From a checkpoint of a small contrastive audio-text model: 3.49M parameters.
Rows from block 4 of the audio encoder of a small contrastive audio-text model, named by matrix and row number. Rows with one number belong to one channel. Each number is 128 + 24 x the weight over its row's rms, rounded and kept within 0 to 255. All counts start at 0. Numbers have three digits each.
After each channel's rows are labels from the 100 clips, of 14848, where the channel reaches its highest value: "loudest band" is the band of the loudest frequency at the time of the peak. Only what is clearly more common there than usual is listed. The data: read English sentences (LibriTTS-R). In brackets: how many of the 100.
# convs0: first width-7 conv (encoder.blocks.4.convs.0.weight, 96x96x7, each kernel summed), inputs 0-95
# convs1: second width-7 conv (encoder.blocks.4.convs.1.weight, 96x96x7, transposed, each kernel summed), outputs 0-95

convs0.86:171132156125146136131139133124149136114108104155141121107148126142133132110127131152101126147115121112115128127048148118157129164124107100125116127111102108127097118155112135123157131133167129140104131161104119192149132134159129099085120130135086120131145119122153102053100216136109148144
convs1.86:104215122137138126129148114136137076096089116149084129118125088114089158072119130140124131127124136112141124129129126130114123140104120157132135136131153099114129117098083130122114130156081121107129127077118117123117065084182105139102120126104115106131112134120120104135077090124119114137
loudest band: 250 to 500 Hz (47)

convs0.65:134137129130110107095176154138141123118148132119140106134116107191113103129093161126160102143143121143135116119137128095174130139070129112169162116106142138139124113106183122113139123101120125124145183098179135128124114125157163121095171116121122135118088111152096125169151125135150118187
convs1.65:126093120121137115111088109124153084055102122167124098118059140136149111135154119148160111078136119135113136152095084078104103126149114138102099117120104119131117130114154112119110150121088108171123123141120146104122135118136073148063108120128116130096118104106122128143131126125136108121
loudest band: 500 to 1000 Hz (49)

convs0.28:141139129128123123111118119127135088138105130167158232139115127109125071117151181140119126120143134139120131128124105130107129130098158149114112086132131131138108130124138136123120141138135148122118100122119130187129125130108129140138134130093126134125132180123135080138116102234128124138
convs1.28:077144116133138127146183108122087123121170150147154161125140098115134136135110118133119096120149127111079140128140170138127132121114138110115117107144138122094093115116101153137144110122110164103112158106145126126131189084109160075132104141177143116093115098136159104108138172080139119094
loudest band: 2000 to 4000 Hz (31); 4000 to 8000 Hz (28)

convs0.76:121164129132113150111138106113110131121105111146126136100133108115136122154081148057132132161137187056098126112121127120106153126128114170109142104119151166163115117164139149124107109156103156131133118077114132099073114140131128111131135139129116111107144105101127150132129123205134142109
convs1.76:118132140143182175104160124128149128146129180097116137107136112115127118113108117056151130102125093071190140112153159137147124144134165104159126131163129075110148110128133106142126164134128134122140131133128137150094106100121130130092138158114194144137138121111124134160110131130156150103
loudest band: 250 to 500 Hz (35)

convs0.26:104128113139111106142115137126089109108081119109124135156130147086136094136146078128126139158128216096116118127118125149086139143113136115134080126118114124122132137246126117124131116122114078132117150128118132105114132127118127148145123135141117124120126133112189128144096122124132113114
convs1.26:123132109104121116108152085139115137135131127121140142124121112162134119121130113109088150118125189161164113168113150105183122126109101135164189123186119130151109125132117094167118112099146113154140129111086151129135135173128136128120110078193133131134137094110114119081148140134098129148
loudest band: 250 to 500 Hz (38)

convs0.13:162076137117145117157110134097116110102144142152112093124130127086143127109155155169135135118128127083112120127130149131125141121179095120119101121124148111142076150154190132086139093100166131135135125108113166164085134083108127142127132106087182108119112124089124125149112151134120150153
convs1.13:071060161149115144105143101123102142127132128101108121108174116114170113111131110100135162141118122157144141112122105164135078142149158135176137129137126140117075137130120108141105146093168133117163137154159132118107071130118118126100129151129076124138123130106144093140126101116085126106
loudest band: 500 to 1000 Hz (45)

convs0.37:142142133138119124093143115115119112120142116138085106124140155131110106178154127153125113104135148126128026137091123074142153098124091119164152120143110114124114111136127133130154106130126130148160117157102114115058112134130131136127136095127115130106144098130077145133117129124064152162
convs1.37:098221127143142127103099121114114125134168128138119107136135130108142131110099125135098120148115133128153120093127128134159125117136096132120117107115106134121149122132145138119088135136098164146141200161117138168110119120104149086124162109151132132164126152093124109159149183118167131068
loudest band: 2000 to 4000 Hz (62)

convs0.3:094124145119124110116114101112155145071128139132140112126114100086127134132119111105107131112120137142112120128118133127125212123094178119197138124120122137146148153165113221096131091113113130153131107122131099134143127116132122120125132144099115139129104069128158094138134117151099133113
convs1.3:138121145152083103126109120133136137137074130118128103147143086118104137117136156121152136124107156142148166143151161114149089131104142094099117135112116160106113124140115130138114135109120133112115107174082127112132127132123148117126121125211121109140117140113130152114148134244150128139
loudest band: 250 to 500 Hz (36)

convs0.17:144114116119179096097095135123123112132102130102134140119115128145127132125161141137125079139088137147121189144164121121122137079112146063130119170166133151129092136142154110117127081122153145144156146184156142130098128132162130129132123106082104114112153122195133133108127158145132122115
convs1.17:108114099131129160132122121103214125152135111139126123102139102151127165151161180127138102118125122132125142136153156140138133095124124135130122136124133121103141139129150135138103082048132089114118107137166109122136154148122068122140081122100095084107112126126095111103112162113099138107
loudest band: 250 to 500 Hz (31)

convs0.57:113122106144117109095130115072164113108133139153133177133124147126147099158128133116166119127103133109148129110132160161132098130183148108132122170095098125081115112128180077135166125139115106114115098132146121115103140123136124105141094115114123132119143195124147162116126154120161119063
convs1.57:128107160075102124121117135140164137131140130149120094116051089082112136140107137127095146143138133132143137134136134103146135120132096187186119115123099099100156139115110122150108113122166122193184131075152141130122132108125129127138123129141140127086136090128103157142112147120126103132
loudest band: 4000 to 8000 Hz (60)

convs0.8:062116138148121128167085129129115116101101101128117096120153116094197119156089130182130150113121137126118157125145136094138116128117173122129173134127143123145129159125129104109116103158119137071131099115127139144065127158128124141118160091112160117150115114094155137130140166104132109125
convs1.8:181090125124111143142174090131143141125139110129132134079134209111132135135161129125116150167116112130156135122155140114077130160121145134148125062130147129113103153128173140102090140169143141131134189107131099150121130143134125144143097118112130133116102121136116147109105171127131117086
loudest band: 500 to 1000 Hz (26)

convs0.38:128125148118162118114080133092142125107136122131157158125111124177092160175138130126183127096116132107202110095145101149162139144170150129125121151099112139163079125140115098127128124094131092120066121146126131124129120164142138134126151153097099166125110124120103145160148131140146134107
convs1.38:143142099107118143115145136146180115096112103125152123121104129098135071140159135135076131171113141152113099106107175103146123115172135148116125172128131159119109171126110124114128114110086148137130142156139130123135117119136094116113140056061122113104126113136127141123123145068101130142
loudest band: 4000 to 8000 Hz (81)

convs0.84:150112127126215130180104129143120142127130157041117141143098135110152110120117136141127150156122127135114077135173124141113142133124120110114095152111156123138122148126122132107093126182082121116137123089122135164127143128111152113118120103170129144156147139079110119116139165132114149151
convs1.84:089115076120127097123156160097103088119128146171124118089111113127113139088124131121138093130106121149125120115052106120129129129112120107149139119123154119116106090138092092089137127136141133115142117147091142180068103146134155140124130121087140058130118108116127136114097147108131158126
loudest band: 250 to 500 Hz (43); 500 to 1000 Hz (32)

convs0.70:136111123144091132123102119076130125138119136141130098215126110111129168140101150126133165143132114164127137182186106066145139141076147137140132114176132124099153144147152123077126111127123093139094121117106113108130152108159144117126145143103117112126125127140150116093141114096145133129
convs1.70:142141104119078146137077135144116121081116162114151130107100101154076057099147110117130112130147140128147171141112120028134125128121122117145139105118128161135130188124127152099134145127113166129117120146107143122133119100111091114138114125072126117134141116106130111122120132120134130116
loudest band: 250 to 500 Hz (61)

convs0.25:103135115124109129168110125098115189130118131113117095083111132121177110161125146112129103112150145114114126119181125125093131157108148119149140102103107117120122121152138168091138137105112114163121099117129111132207106096137087100083082113140145155105127144074128126144129122136127121091
convs1.25:185093139129122126107115153119123120143121106134124159136146114121169146113123164155147163130145109123136123130126104113147121153123122141138138153169121142084143140128154106102126134124113087143145091131087149105136124117115159214124145184135131127122176150115173147058114132138162141153
loudest band: 250 to 500 Hz (35)

convs0.39:106133168129120109115106065136112112113127121177162195142104133098136118145143119126161118119085123144175119107130139113136128119191109173129132112139083130108121149128107142109144117117104127087161097125119114151116134128121112156085148162115128118119100120141129111129137197178126118117
convs1.39:143130100111108130116130087125140157128127073162141125107080125135120105103095129133106122167134117102142111163142190134129117130128108114119122122117176096129130175127169108139107120147141143115129135156204129109129182142169186091155112103136118152121108120139128140150141151103114104132
loudest band: 4000 to 8000 Hz (32)

convs0.32:136113118119139115117099114079156137129099119137160186173123148092149111178156127142168135123131126119151099154125205089143115120146163116118111174138150126112151112153127084106119143120126138128089090124149115119112144150122164111110145122124124152169102114124124162107125133165120113079
convs1.32:100154158103081100156081128132112096108146112130113145130121104156109093109116128113108194183123146095131166111133172134141129168136127149134129151071119126114142118110126142116127137100123139087138143138137131128100174163146099108077125124133121132133132111127148128102152163115193107129
loudest band: 4000 to 8000 Hz (49)

convs0.92:125107188132078123130117127134160092143124106139126139129126143185083119118161124124146079134109144152152070213122092134089128113141114111136116097148096146141130097126144114114094133147123108162116115120126130133117104125125124121112179168121105132149167111125135122167148114127143159121
convs1.92:111131123110137158173141129126157146154097131125124138170155139100141111156104177076119116149119118132152139170126123127126144135145123150126136117087096138120171134123124091167149134179101117127138112175141123093082108122080128123141120197131123166100134114125122178145166118126135137094
loudest band: 250 to 500 Hz (34); 4000 to 8000 Hz (31)

convs0.24:097117134151122132144083121092118169109132108125134076158172156094133149119154133129120153147106117135125164094176126117130106131112106116092127127144216099115104132128158073126135119146115178131108108165131159122156095101149115108147120131119123134120125088135127134093087109140120137132
convs1.24:161144172116136119130108104106120087122149091093123126140151108122156126136154124131147107103186124136113104133144125140134145136132112127158100121155056126102086146123138119141133132120139193112124115139127112123160132128106131130078152124136160066127120152139130085138156145117101177071
loudest band: 250 to 500 Hz (33); 500 to 1000 Hz (30)

convs0.88:122128114127108143126132128141125150152119142239110165139130101117138144126151157121180158132147117121106082133110122115126126107119126124127139133131126128175131136137104147125148129112111121129138107103128146148146047116115117087125120137111137155114137120141108134125148114060202123122
convs1.88:115131166126118138132128150133117113127119149119128140168215136113157115128172106134151106125153132079168124129151150105134130155141110140141151160108129139138128117114132104121134127159139174167141087117130128126159096070143146102127126155115129169149136125078114106137117068079154122107
loudest band: 500 to 1000 Hz (35)

convs0.45:117123123133115096114132094116103070119148106125119110113159138142153107135087128177113144115148119151117123113143141161131085097127119105082077140130130157088118124126118114108073155142152095128101098135127131138146144158131132089131119118126078144128115094114145096133110111142151215125
convs1.45:118074125124128134212132086121127127124087152141148136106111166046111096135137113103111118131082131153140144107104125105143122122145092121116121127118152143134129151145163103135129124100115105131127130140122090129134122139096134178150122135097071142121130146100123131182154163121133113117
loudest band: 250 to 500 Hz (47); 500 to 1000 Hz (40)

convs0.79:119152082115077118120164110115120161106130124153140068152104168124111146186100140100153155138115117165158144157118111095154132156150152131156122129138130102116135153130111146143153110134078123118115109119139142121130155106170131073145124180137140114104109128153157107108117139070130135130
convs1.79:102113185121040094140091156114085120125133113089130047117070120124154080109139129160090140130124120122124128168152123103111124111130111136128120148133109126143116141109125163139160111136127113160111127142112122159135113128094114130121118093179132141124151111132117122117135119156138118140
loudest band: 250 to 500 Hz (36)

convs0.50:150121142131126101120066152148134131142124134103192168150131097132153100112116122162170145114128112126153122139130158118153129113138130131131112111122063144118125115117098125134113107152107152135129098130101123133141220141098105137096117143111130133190092121103126124124141159150176134108
convs1.50:124111127124088136136156150126116097119104091124105146105120101125134139137123149109111139102132128147078106136100162094130163110156124102119114118073161130140143116136148133098120144130138145140120111139139143103130077134106149109120116111116145134125109110246153169133103169117156106106
loudest band: 250 to 500 Hz (40)