{
  "train_examples": 15625,
  "hop_length": 160,
  "vocab_size": 8027,
  "text_encoder_norm": "rmsnorm",
  "text_encoder_fused_qkv": true,
  "text_encoder_qk_norm": true,
  "text_encoder_positions": "learned",
  "init": "torch_default",
  "weight_decay": 0.4
}
Rows from block 5 of the audio encoder of a small contrastive audio-text model, named by matrix and row number. Rows with one number belong to one channel. Each number is 500 + 40 x the weight over its row's rms, rounded and kept within 0 to 999. All counts start at 0. Numbers have three digits each. After the name is the row's rms in percent of the matrix's.
After each channel's rows are labels from the 100 clips, of 14848, where the channel reaches its highest value: "loudest band" is the band of the loudest frequency at the time of the peak; "top examples" is what is common among them. Only what is clearly more common there than usual is listed. The data: read English sentences (LibriTTS-R). In brackets: how many of the 100.
# convs0: first width-7 conv (encoder.blocks.5.convs.0.weight, 96x96x7, each kernel summed), inputs 0-95
# convs1: second width-7 conv (encoder.blocks.5.convs.1.weight, 96x96x7, transposed, each kernel summed), outputs 0-95

convs0.83 102:542492549491550489500509511452488442552514525499515477461499519537534517560435438521483457540480478465511457495378534546449440384508430466541504446499511572511495496480468521509497547508549496537542473488502514508470506460512387487524578499567476443475524498539491525524592489498467494550
convs1.83 105:466441515490496587461473519459516480518471614508495471520505437473519519502444460505505519529502512502464428465507516473508578417557580490482442473489487494404528514488402498469485532536432477473492525511526495503438419433493491516517468532568500537483489496513517503532463391547534508493
loudest band: 4000 to 8000 Hz (38)
top examples: the word "his" (46); the word "as" (28); the word "is" (26)

convs0.72 119:499579495481510528468507505437468432511508450525522487475522504474544462510500522489470482501510534361491488480424519480487476511471502479499544526486547509459480488502443493504489507563485493511587496603483426528530469492558590436480492437492511519542484474486613466391479466486518475484
convs1.72 105:498393474527505504505512494516560539492530490473374554441487448467494525484495397562488526488485479490563552492496554507520539526444539544522503544556490536567511510498498565492517505526477530477521437387449509468568547456462428525485543530492473476447505442515528489503513520545475483494
loudest band: 2000 to 4000 Hz (31)
top examples: the word "be" (49)

convs0.84 101:494459490485461540489495467500500503510513486489512489499465502493502485515494501497554486447512408385494511490452476486507602569469495497550478479488509488514535536277447510491492474503499457489468472457496495486388504497488456510565564503525479493504464494509494501498497506541438503483
convs1.84 095:517535521496485533480488513499478501502525472446495481496554502497524502460506487505477509529493680559505551494621530502425466485485431545434496501512470520535496543398466505485522552486500494509485546488530414515585504488483526519508608484499548506512556493542523490519475531515552477525
loudest band: 250 to 500 Hz (35)
top examples: the word "it" (45)

convs0.48 098:474539540506488486518547520523481418423440488499428513477533500487455518525486541549483481541530495556545532469556457477496486504653541506452493491523495538534516499501501387551489501435504508476493453425487533487512444522473493516444515413510549531475488590474451457546525510533506528482
convs1.48 115:486550442499550511486478499487486446276522485492485528444500494478545525490520464484536481457489494449473511510526423551493493512504489472504486486505502455486463465511501466500408473493479505530508522404514483514457472471417508509514439527478478474502552469469532486483569440462524515539
loudest band: 250 to 500 Hz (33); 500 to 1000 Hz (28)
top examples: the word "the" (85); the word "said" (63)

convs0.66 104:491491480457488345591471505551515507402464474459484511539475502416516485532466408529538529479540532486519482510542502460504486508473525445500499497547485512553482506455502482515485514461507437508509489531521593504455480511472522460492516508571537502469579511470539481510621468458476474499
convs1.66 120:483501488499531528499505550540529502514510549533486486528520480564489460650547396479516490540492494480498404495439513518509464511471472434472510457559485479557539526502494482481500465506513513490494468439428483497516486504491509533495503522527511512350515547507568613508432498504491505501
loudest band: 250 to 500 Hz (57)
top examples: the word "was" (78); the word "he" (39); the word "she" (25)

convs0.43 093:561521426460473525515511435439501496524456504531468428468507396571517554511519483556498465502496562564485530523375492456489509563493452463481548530536506458526520506501483452505495479396488465510446470583468550494568479508526508465523502472511483512547527453495539488423465477506505531528
convs1.43 084:428508449590430521531484481416418521548550439484496533480508488465498570438529545484519483526446479486445526496511427501490490521478482500488509478458523524540581513456459563484499480506476551491477479498534506529474471402530498495519474532486573444447500520474484415579421519504464504553
loudest band: 250 to 500 Hz (41)
top examples: the word "me" (27)

convs0.41 101:516465507494550552513503479496510565502454478517499476474511503452497469434501471472488487482473493523500475457605506500540458460429522495438488504687495379497500500522501506510534496470524493496475466533509495504504455387528521485519492469535447479474587482447555494498545461501491548491
convs1.41 115:533498522490506496636396535513512459461512498509477534535506483502500477506614450536494467496496509503458518578575496507505535515489526507515492493335525517471553519501490504508493500479467440484498488521472514434507443421493463559515471466504496491492494527470511529499476422471409501511
loudest band: 250 to 500 Hz (31)
top examples: the word "with" (35)

convs0.85 123:534515547493485313457511487568514501578496603491533484524476496470460473471499490438530466501471569497484544463551555501536500516625515389496516494508508480560480475510478511468502483515477519488497529553488485491508505527524555511504449495508492491466527534491516568496467474453519464493
convs1.85 121:451508520479484468518549459486507538323490421456520519506489522524532521526459492520447492480499517528509458547549519467495537500367519574531492489510482428525468514488497565522527498421519495479501485518530468489488420534487468476511503433486437513461498476432489531439543499445467503500
loudest band: 2000 to 4000 Hz (31)
top examples: the word "she" (43); the word "he" (42); the word "her" (26)

convs0.86 102:513501485480581428453473532446526518509552492426476491447518481468499498525493509522463506523448510471545554502633513521565477441585527546485487489485510436500470533515540498530510467475662501484480529548490533554469500515538461512463465490459492495473541492487521462572444500544463518528
convs1.86 114:490529499451500571477498459539468491470537430516476409490487453500493537506518517427487477450516501476497516488575517516497539452516481523549484498546460476479396527470514458467492322498563476488480521498536501436469495488517500505512483437463480510475530479510519491408472481495391462497
loudest band: 4000 to 8000 Hz (29)
top examples: the word "was" (36); the word "with" (30)

convs0.26 089:537502619507478457475481451491509468362539478503529543472443475460503498529494535500519505504491511457475461506458468473525499526547588541557508463569465499479536506563459544470513512518447494480503482498466478522484522527596471510482451451448400519495482491527406462538526442560511510513
convs1.26 087:497464562517507474406503467495427520496493462508630447429479444441480499523524527495502454476480496512579465478635554515575526487482468471505494536465546516525463515520511550508488482494477448485506494578506505472529521445510510482537477488503516511518460474532466484465534578439508406483
loudest band: 250 to 500 Hz (31)
top examples: the word "see" (27)