config.yaml
text_encoder_norm_position: "pre"
text_encoder_inner_norm: false
init: "torch_default"
beta2: 0.99
lr: 0.0014
Rows from block 3 of the audio encoder of a small contrastive audio-text model, named by matrix and row number. Rows with one number belong to one channel. Each number is 500 + 25 x the weight over its row's rms, rounded and kept within 0 to 999. All counts start at 0. Numbers have three digits each.
Before each channel's rows are labels from the 100 clips, of 14848, where the channel reaches its highest value: "loudest" is the band of the loudest frequency at the time of the peak. Only what is clearly more common there than usual is listed. The data: read English sentences (LibriTTS-R).
# convs0: first width-7 conv (encoder.blocks.3.convs.0.weight, 96x96x7, each kernel summed), inputs 0-95
# convs1: second width-7 conv (encoder.blocks.3.convs.1.weight, 96x96x7, transposed, each kernel summed), outputs 0-95

loudest: 250 to 500 Hz
convs0.60:495488502507517493510491508506534491488517528507516513516484446479516476509506500482545491515482486506484514510493485496525496495442524497504490527526464479532467523516482497480496485515510498441466509475488506482569470508496532507503511498468506487495477511499502428468526459479602514467
convs1.60:491492502508484487506551521513510528509492494494517480495522517498468519509531479468516523486591483522487494491485504492489505493482466470504494506498505504522459522492469469484504483515501578401465502466479495495495488453488480519528494472504500478493488492469491449514495478480525527483

loudest: 500 to 1000 Hz
convs0.72:488489494504488496475432523510473531508496464499500473515474503515484491508482484472490533475480489517507490510492511480485478499499515492483490486506516493493545512503542542516453507601500505480511476485484509503500501499489495492522520512488490498507492457495492494496453613525536510476
convs1.72:478491462480490502455467514462503502496500496494493504439471540507446527500459487469517480489494513505473506529467498492471511494489489494497494536441477497419493474496486507551451501511509498481482499520479502488487517547513542499475506501498524529506501511532491488507498574493506498462

loudest: 4000 to 8000 Hz
convs0.27:499493494508482468507467555503494538487541513528482498503499480450522530507447465509514523503489475544482481489505501501492468507491505482520525501479494494496551522465523497497488502464522488486460475454506479490556543454489471488493497488495501524493490564508512496444500511560490511536
convs1.27:542489486496485500468511501513535504514466505501480472466536477515517520503431514498489508467510458453497441448478517520505499500519507461482527496496525502515516488500495460498478490474497512543446492461493519501508516446413480503518476523501530496521482472528515496515500484491509498505

loudest: 250 to 500 Hz
convs0.6:508494489500408498473524524484492474523499491490480479534484475494503492529419521495540520499475483490473485509512520471533510551475525514498544501519488498540485500488495509511539495455468520457482523494503495511530550458467526499502455529520491493493487516487504481493511525474524510511
convs1.6:479475511482490451491461477532456517495460507453515507478482509518524395479511459516513511499502480505532473502495492483506489539498572494469516488509493521496536512494457525448504518493508490511508509510463478459531500497477484522495505468481501471505450502491479492485503486484491501509

loudest: 2000 to 4000 Hz; 4000 to 8000 Hz
convs0.30:502504527496540517504484448488516482511509527593511513421544501495479460471546533531490518511461457473497478496505488522535487505488484510521524507493511472474496499487491508505499513454490511488496483486534498468527477538501523484488503487505465493477513486491495523496492543536464473524
convs1.30:470496490498474498503541512459515508477525494542452476475476523479505473471476475515509469502495503466499509503546541583484490499499489535498466513460476486503455452494503483498453496492533494471467488527502482490515476508558487495464500528470499485469510501487501484488448530497495477512

loudest: 500 to 1000 Hz
convs0.67:542517494525507512552507473486490496487564463524495515511493483502543483495502486490556541503462483468432449498498553487509464503483498534512517454476490499481482483488489497497484494464511517503496481490551514538481478492506487488508473505467477532521504503485491549493528485514547517517
convs1.67:502516542499490495499484505503480494499486508501508496495515513484505490520542485477451471486504507518507465475507548509484507489529510497516485502504482493507494501499503478501448494586516511586484512526523500479462515473501492486478390518541502524499508495500479494489517494471542475502

loudest: 250 to 500 Hz
convs0.36:514514494476474471478433464460496504509459470522522504523478500487490486497498516500516482514491508538496531566536446501503527515515513522522488511469488522479491499513498504515457520488495505497491521509482508502553488448543502522511440477448516496502483505480534530482495533477493558524
convs1.36:474596481502526558498458503495504474498479503498472526494482504465540507485443528497512507495481491497497518518520524496495498482454494507490506487540534509506518448499493531483513481477486499481497491510496491508479486477588501524501455510459474483523490485484470495476487511511466526487

loudest: 250 to 500 Hz
convs0.12:500503523512479456489509500483501590483508477558480517504503490589487507475492483446526479477516518490506503501487498517536526471501507492510483452496510499514536493518505492496492492493449495495522499505508484489475514475514495486465473555488481417532484492511505526488503508489487490497
convs1.12:487455486482491512527515539536522459485479547491499478481506486520516518540495526476525530472517489442453528515485494490550449488512434558502491490503490477521457469510544504483478481491486495510484502503495479493465515479489523496478486553491466510501525502497543518518512510532500487507

loudest: 500 to 1000 Hz
convs0.21:484502491513505479529540484549494536495486489546485509505487488516555503505557435480504532513491517475518490474486385512486505482496495481487511489500511487498502501503499520517445506439482502525500487509496504537531517486475494484522504498509518504508502469507466469502501464498541485508
convs1.21:495462511493488511515514501486521534509483575542501497496559506523487513504534530483518459487514494480521538512493435487513491517491467465436560510521483544476508471499508472507519507514492487551507492489478468496508493497501496528505505507481498495495496510499520532538493485516489497422

loudest: 4000 to 8000 Hz
convs0.73:514507476495506485498492436473525432471533545510471515495461509540454517553492448514475489534472490493525490533509512524516538506500483531486472476498517488496546507513522469479502550528502510500453518463494514482456497518469502474486488502501538523490500516475515513477490474519493488483
convs1.73:516507490492496497490531466471496479499528512451510476517488460471497546469489504503554473519520506492513524508508510524494474513506530455531478467476502535429507529476511484510498545476545528466464528532527504511471477513510489487519507488487494510527523496508504522519467473547564520476

loudest: 250 to 500 Hz
convs0.84:484490485483526491454517471495516481541495463499529464487517481425515512499524499529516445509511474463523497493486479504510484530496523522498481526493470499474514482497506514491504510474507500516493503513513491510545519494527494522487488473509488451460474487537472509500487538523542497604
convs1.84:502482528480512521467453482493469504470478483522456524459489511521477469486451510497467517458525497498507506491481520515468494524487488514485513504498507494487475491490499516500511489474475499463500492469516482483474480492500555474490505501477503478486419500461471464440458538491473450453

loudest: 500 to 1000 Hz
convs0.46:533505484473523501519506510509480505545532498461513430491515514504489501502505512489480603509517504532479495481498461492500492515463510507483535515470496514457515464505552511494509551496454461485509487496512518504500482503510481434493521500450504483503514482522528476485522504475479492503
convs1.46:500535506506499499482449486512493497481455472450494457454484491507518503481530527557513480505502508517531524492506450490495492477491507467505471482503487489525523469470520500550480474520470518484488532459447499488497488469507511575496495512530502493464469489507475465495489493480549536502

loudest: 4000 to 8000 Hz
convs0.81:469464494496488492494478503470500507503548504570483496487496506503507463512519523441535530502489509463547488501471530469494517467549537507501492471500463495505519434507492490501538495491491498515482474457458479492531468517481544538468518510496526535510514488472499526493521499484537500520
convs1.81:469511567493479484513567521497503490502523423469494484505488535468498496491477489504491511524505494482533469518514489444502496505556475521504487485457490494502528501472447476491492495512520530498488476528539501538487510480497443472543524489495492539493468498508485505507493491464526492481

loudest: 4000 to 8000 Hz
convs0.18:478489521496523490526484499491508470502479497483450475508489519485495493488475481519534510482491480506516499496511486504466526462553495462478467482482507467496427508518556499491527473511502506516494550502488505550486513572508548513480503464489536514522508507485540476489474525497528505439
convs1.18:469487472499499486507580510471473515461528498522514478494466487510457491512503495459448506482517488525496506502536493464511408458492497485535502546477514506503507543482484492503505478526485501493511514490471525480489455496500535499499506499496503493512472496450462507506486552509462493501

loudest: 250 to 500 Hz
convs0.42:474478518476511500473450496464515522489453433451558550519519496546491529548559495497511506508483483505495485453480488508513502538497484490495497525498499529502471506503465499487558491496490492519501512461472475496468488494527494494481501529449505487489500491490507503511439505514522483505
convs1.42:542496499489521530498501481510486520539429491513468476502445489500508546473543491549503502498488465492509512489509537553531467505510494539506496529463515474505537484511479538487455529474498485471480512514530443492533496471526511496490496513500489478482504473489497532443491505528493486492

loudest: 250 to 500 Hz
convs0.58:512480494500479455502470482510482490546512503462504476492490487467501488535509505554433518490496509486520516494468521522462595467494503483500495465462483521504505492487479490540508530473493496513498474504454528509484499470519505511484494502490483494487500469494463431514467474511506545508
convs1.58:496526508495452480483460496479482497531500463489493519466523495504476506528502530502527530512430501557543492536463540497544512493486463526489498475505518509468471521550484507471479471480494473499516504514479476501460514503497484496489547542510483469489476512504503503501462488523485514432

loudest: 250 to 500 Hz
convs0.79:489474538527491478505465487496523506497502495500533503521538465483585506489438448487462523503513498506468538485464494506506501477513472491478483496540500495501464533500472463483500501514514504504523501528534534544487454450501517518538441498499507493500522474495480492504491503503537533508
convs1.79:474494481484513496488483503493477513504481538535450503475576466496472521490513489520514474501508481521503474487488483491540493515482544500531465462504488504509489433498525494496495489480510487499454477502463443472475462492505475460530488497523499458493464541480488514490483465490526548528

loudest: 4000 to 8000 Hz
convs0.59:478488514492485496478477485481520452493504546562488514488505490520504467456527488523475487497514504472496473476491518513568505511522502499542483483510509499476496484488486503492556509575507520522492463501551481467499501478494506499535510511487472553517502520490500516439452535483487486524
convs1.59:470515555501472521490456453490479446479567510456511456518485495475559512503497529494516526511497475537506500516508515468505498454508494524498506506501473482501506502499509520449471491462545471501511490490489505491500506467533510481509493444510500519452465511520490504476545497520512515529

loudest: 4000 to 8000 Hz
convs0.7:502498497503484474511489532519486496481555502496538513483467524576506505555484463509508516474504494493519569482487564471530455489502502504506485530496520505454550466495490523526479498524491503514526549489513523481499482504491499492487478491495477466540523504484519509453482502493504527460
convs1.7:464493512465513468467502545490498507480539484472502492536489499462490507477499509430463512511510495475542465435473500503490485492500500522468495525504484485483505516482511517481513524478497455501489537454510440521501514502465529455492539452446526478501499489512522536483495481506479504498

loudest: 250 to 500 Hz; 500 to 1000 Hz
convs0.15:499513487504496475587480484504498534499466514478490504525525480512549532478458502496476484495493509517499472472579478499499505485504504476493535526512490546507488483452448497486432445488514476485495528531510488458501493487498547539500502485520513501517515501495492494471508526497498495489
convs1.15:486511522494477505556544487499487492488490493507523508476453547493508483521482471495487501471476499537471476481445503521498493492493512505517498504520510469489462418481473452467486478497487507503510473471464503497476496501494531506482486496493502506488527576470523518504502497490489570546

loudest: 4000 to 8000 Hz
convs0.9:471503513535452503509528498491505480489518506490478494480485504490475470536540506513477488515523531455486491489505505496498518480440476479483514478475497562503523532509492514508479510488506450478484522519525499493494452449478497499518538538561442542516500461457516501512513508486539469492
convs1.9:517500495528469550464506515431500495496486521508494514498476496467501511495497507508477477542511501504552488494481468492502471466499537476536491475534491466499548485452493476526495518495504515520476515454498476505538484495436461547488526497463509537484506504494480519566506494522520510493

loudest: 4000 to 8000 Hz
convs0.29:478535478480520432477535502483551467502477540520514490474501484489494511506501495480475491484456508481511531538473506497522495494572494494494507485502457485534554502503476497520549501552491496492491511506486480465508502497537499505504491525509416495503485506528491509479485525506496462540
convs1.29:505535502479509493497462465493515506480519409515470493458503496515510528484488554527492484539506480430517499531488535521513510490508462556491461495468527517504442497512495511491521503515518533487500494513515472449497482492484467507521493482495524539488526519519479488531485528479496507507

loudest: 250 to 500 Hz; 500 to 1000 Hz
convs0.14:538503493483493513511495512468509467515508498487525480497490511498504464503489496508505608534481481450508474512492495485499478500521485512507495538525500472510459454516471500458501573536520531515487468463492500534458467486525538489489491515504497506492502516483507553507512527495537480504
convs1.14:482486496486490508469516492499508490509512524501510548452489549466495474434515466480484509493495500508490504474500491506488532476536504498500514501469495511476495491490500497513507486480513472493515482527517511504481400499488467501506502521502493465477496471499467427490483575467471510453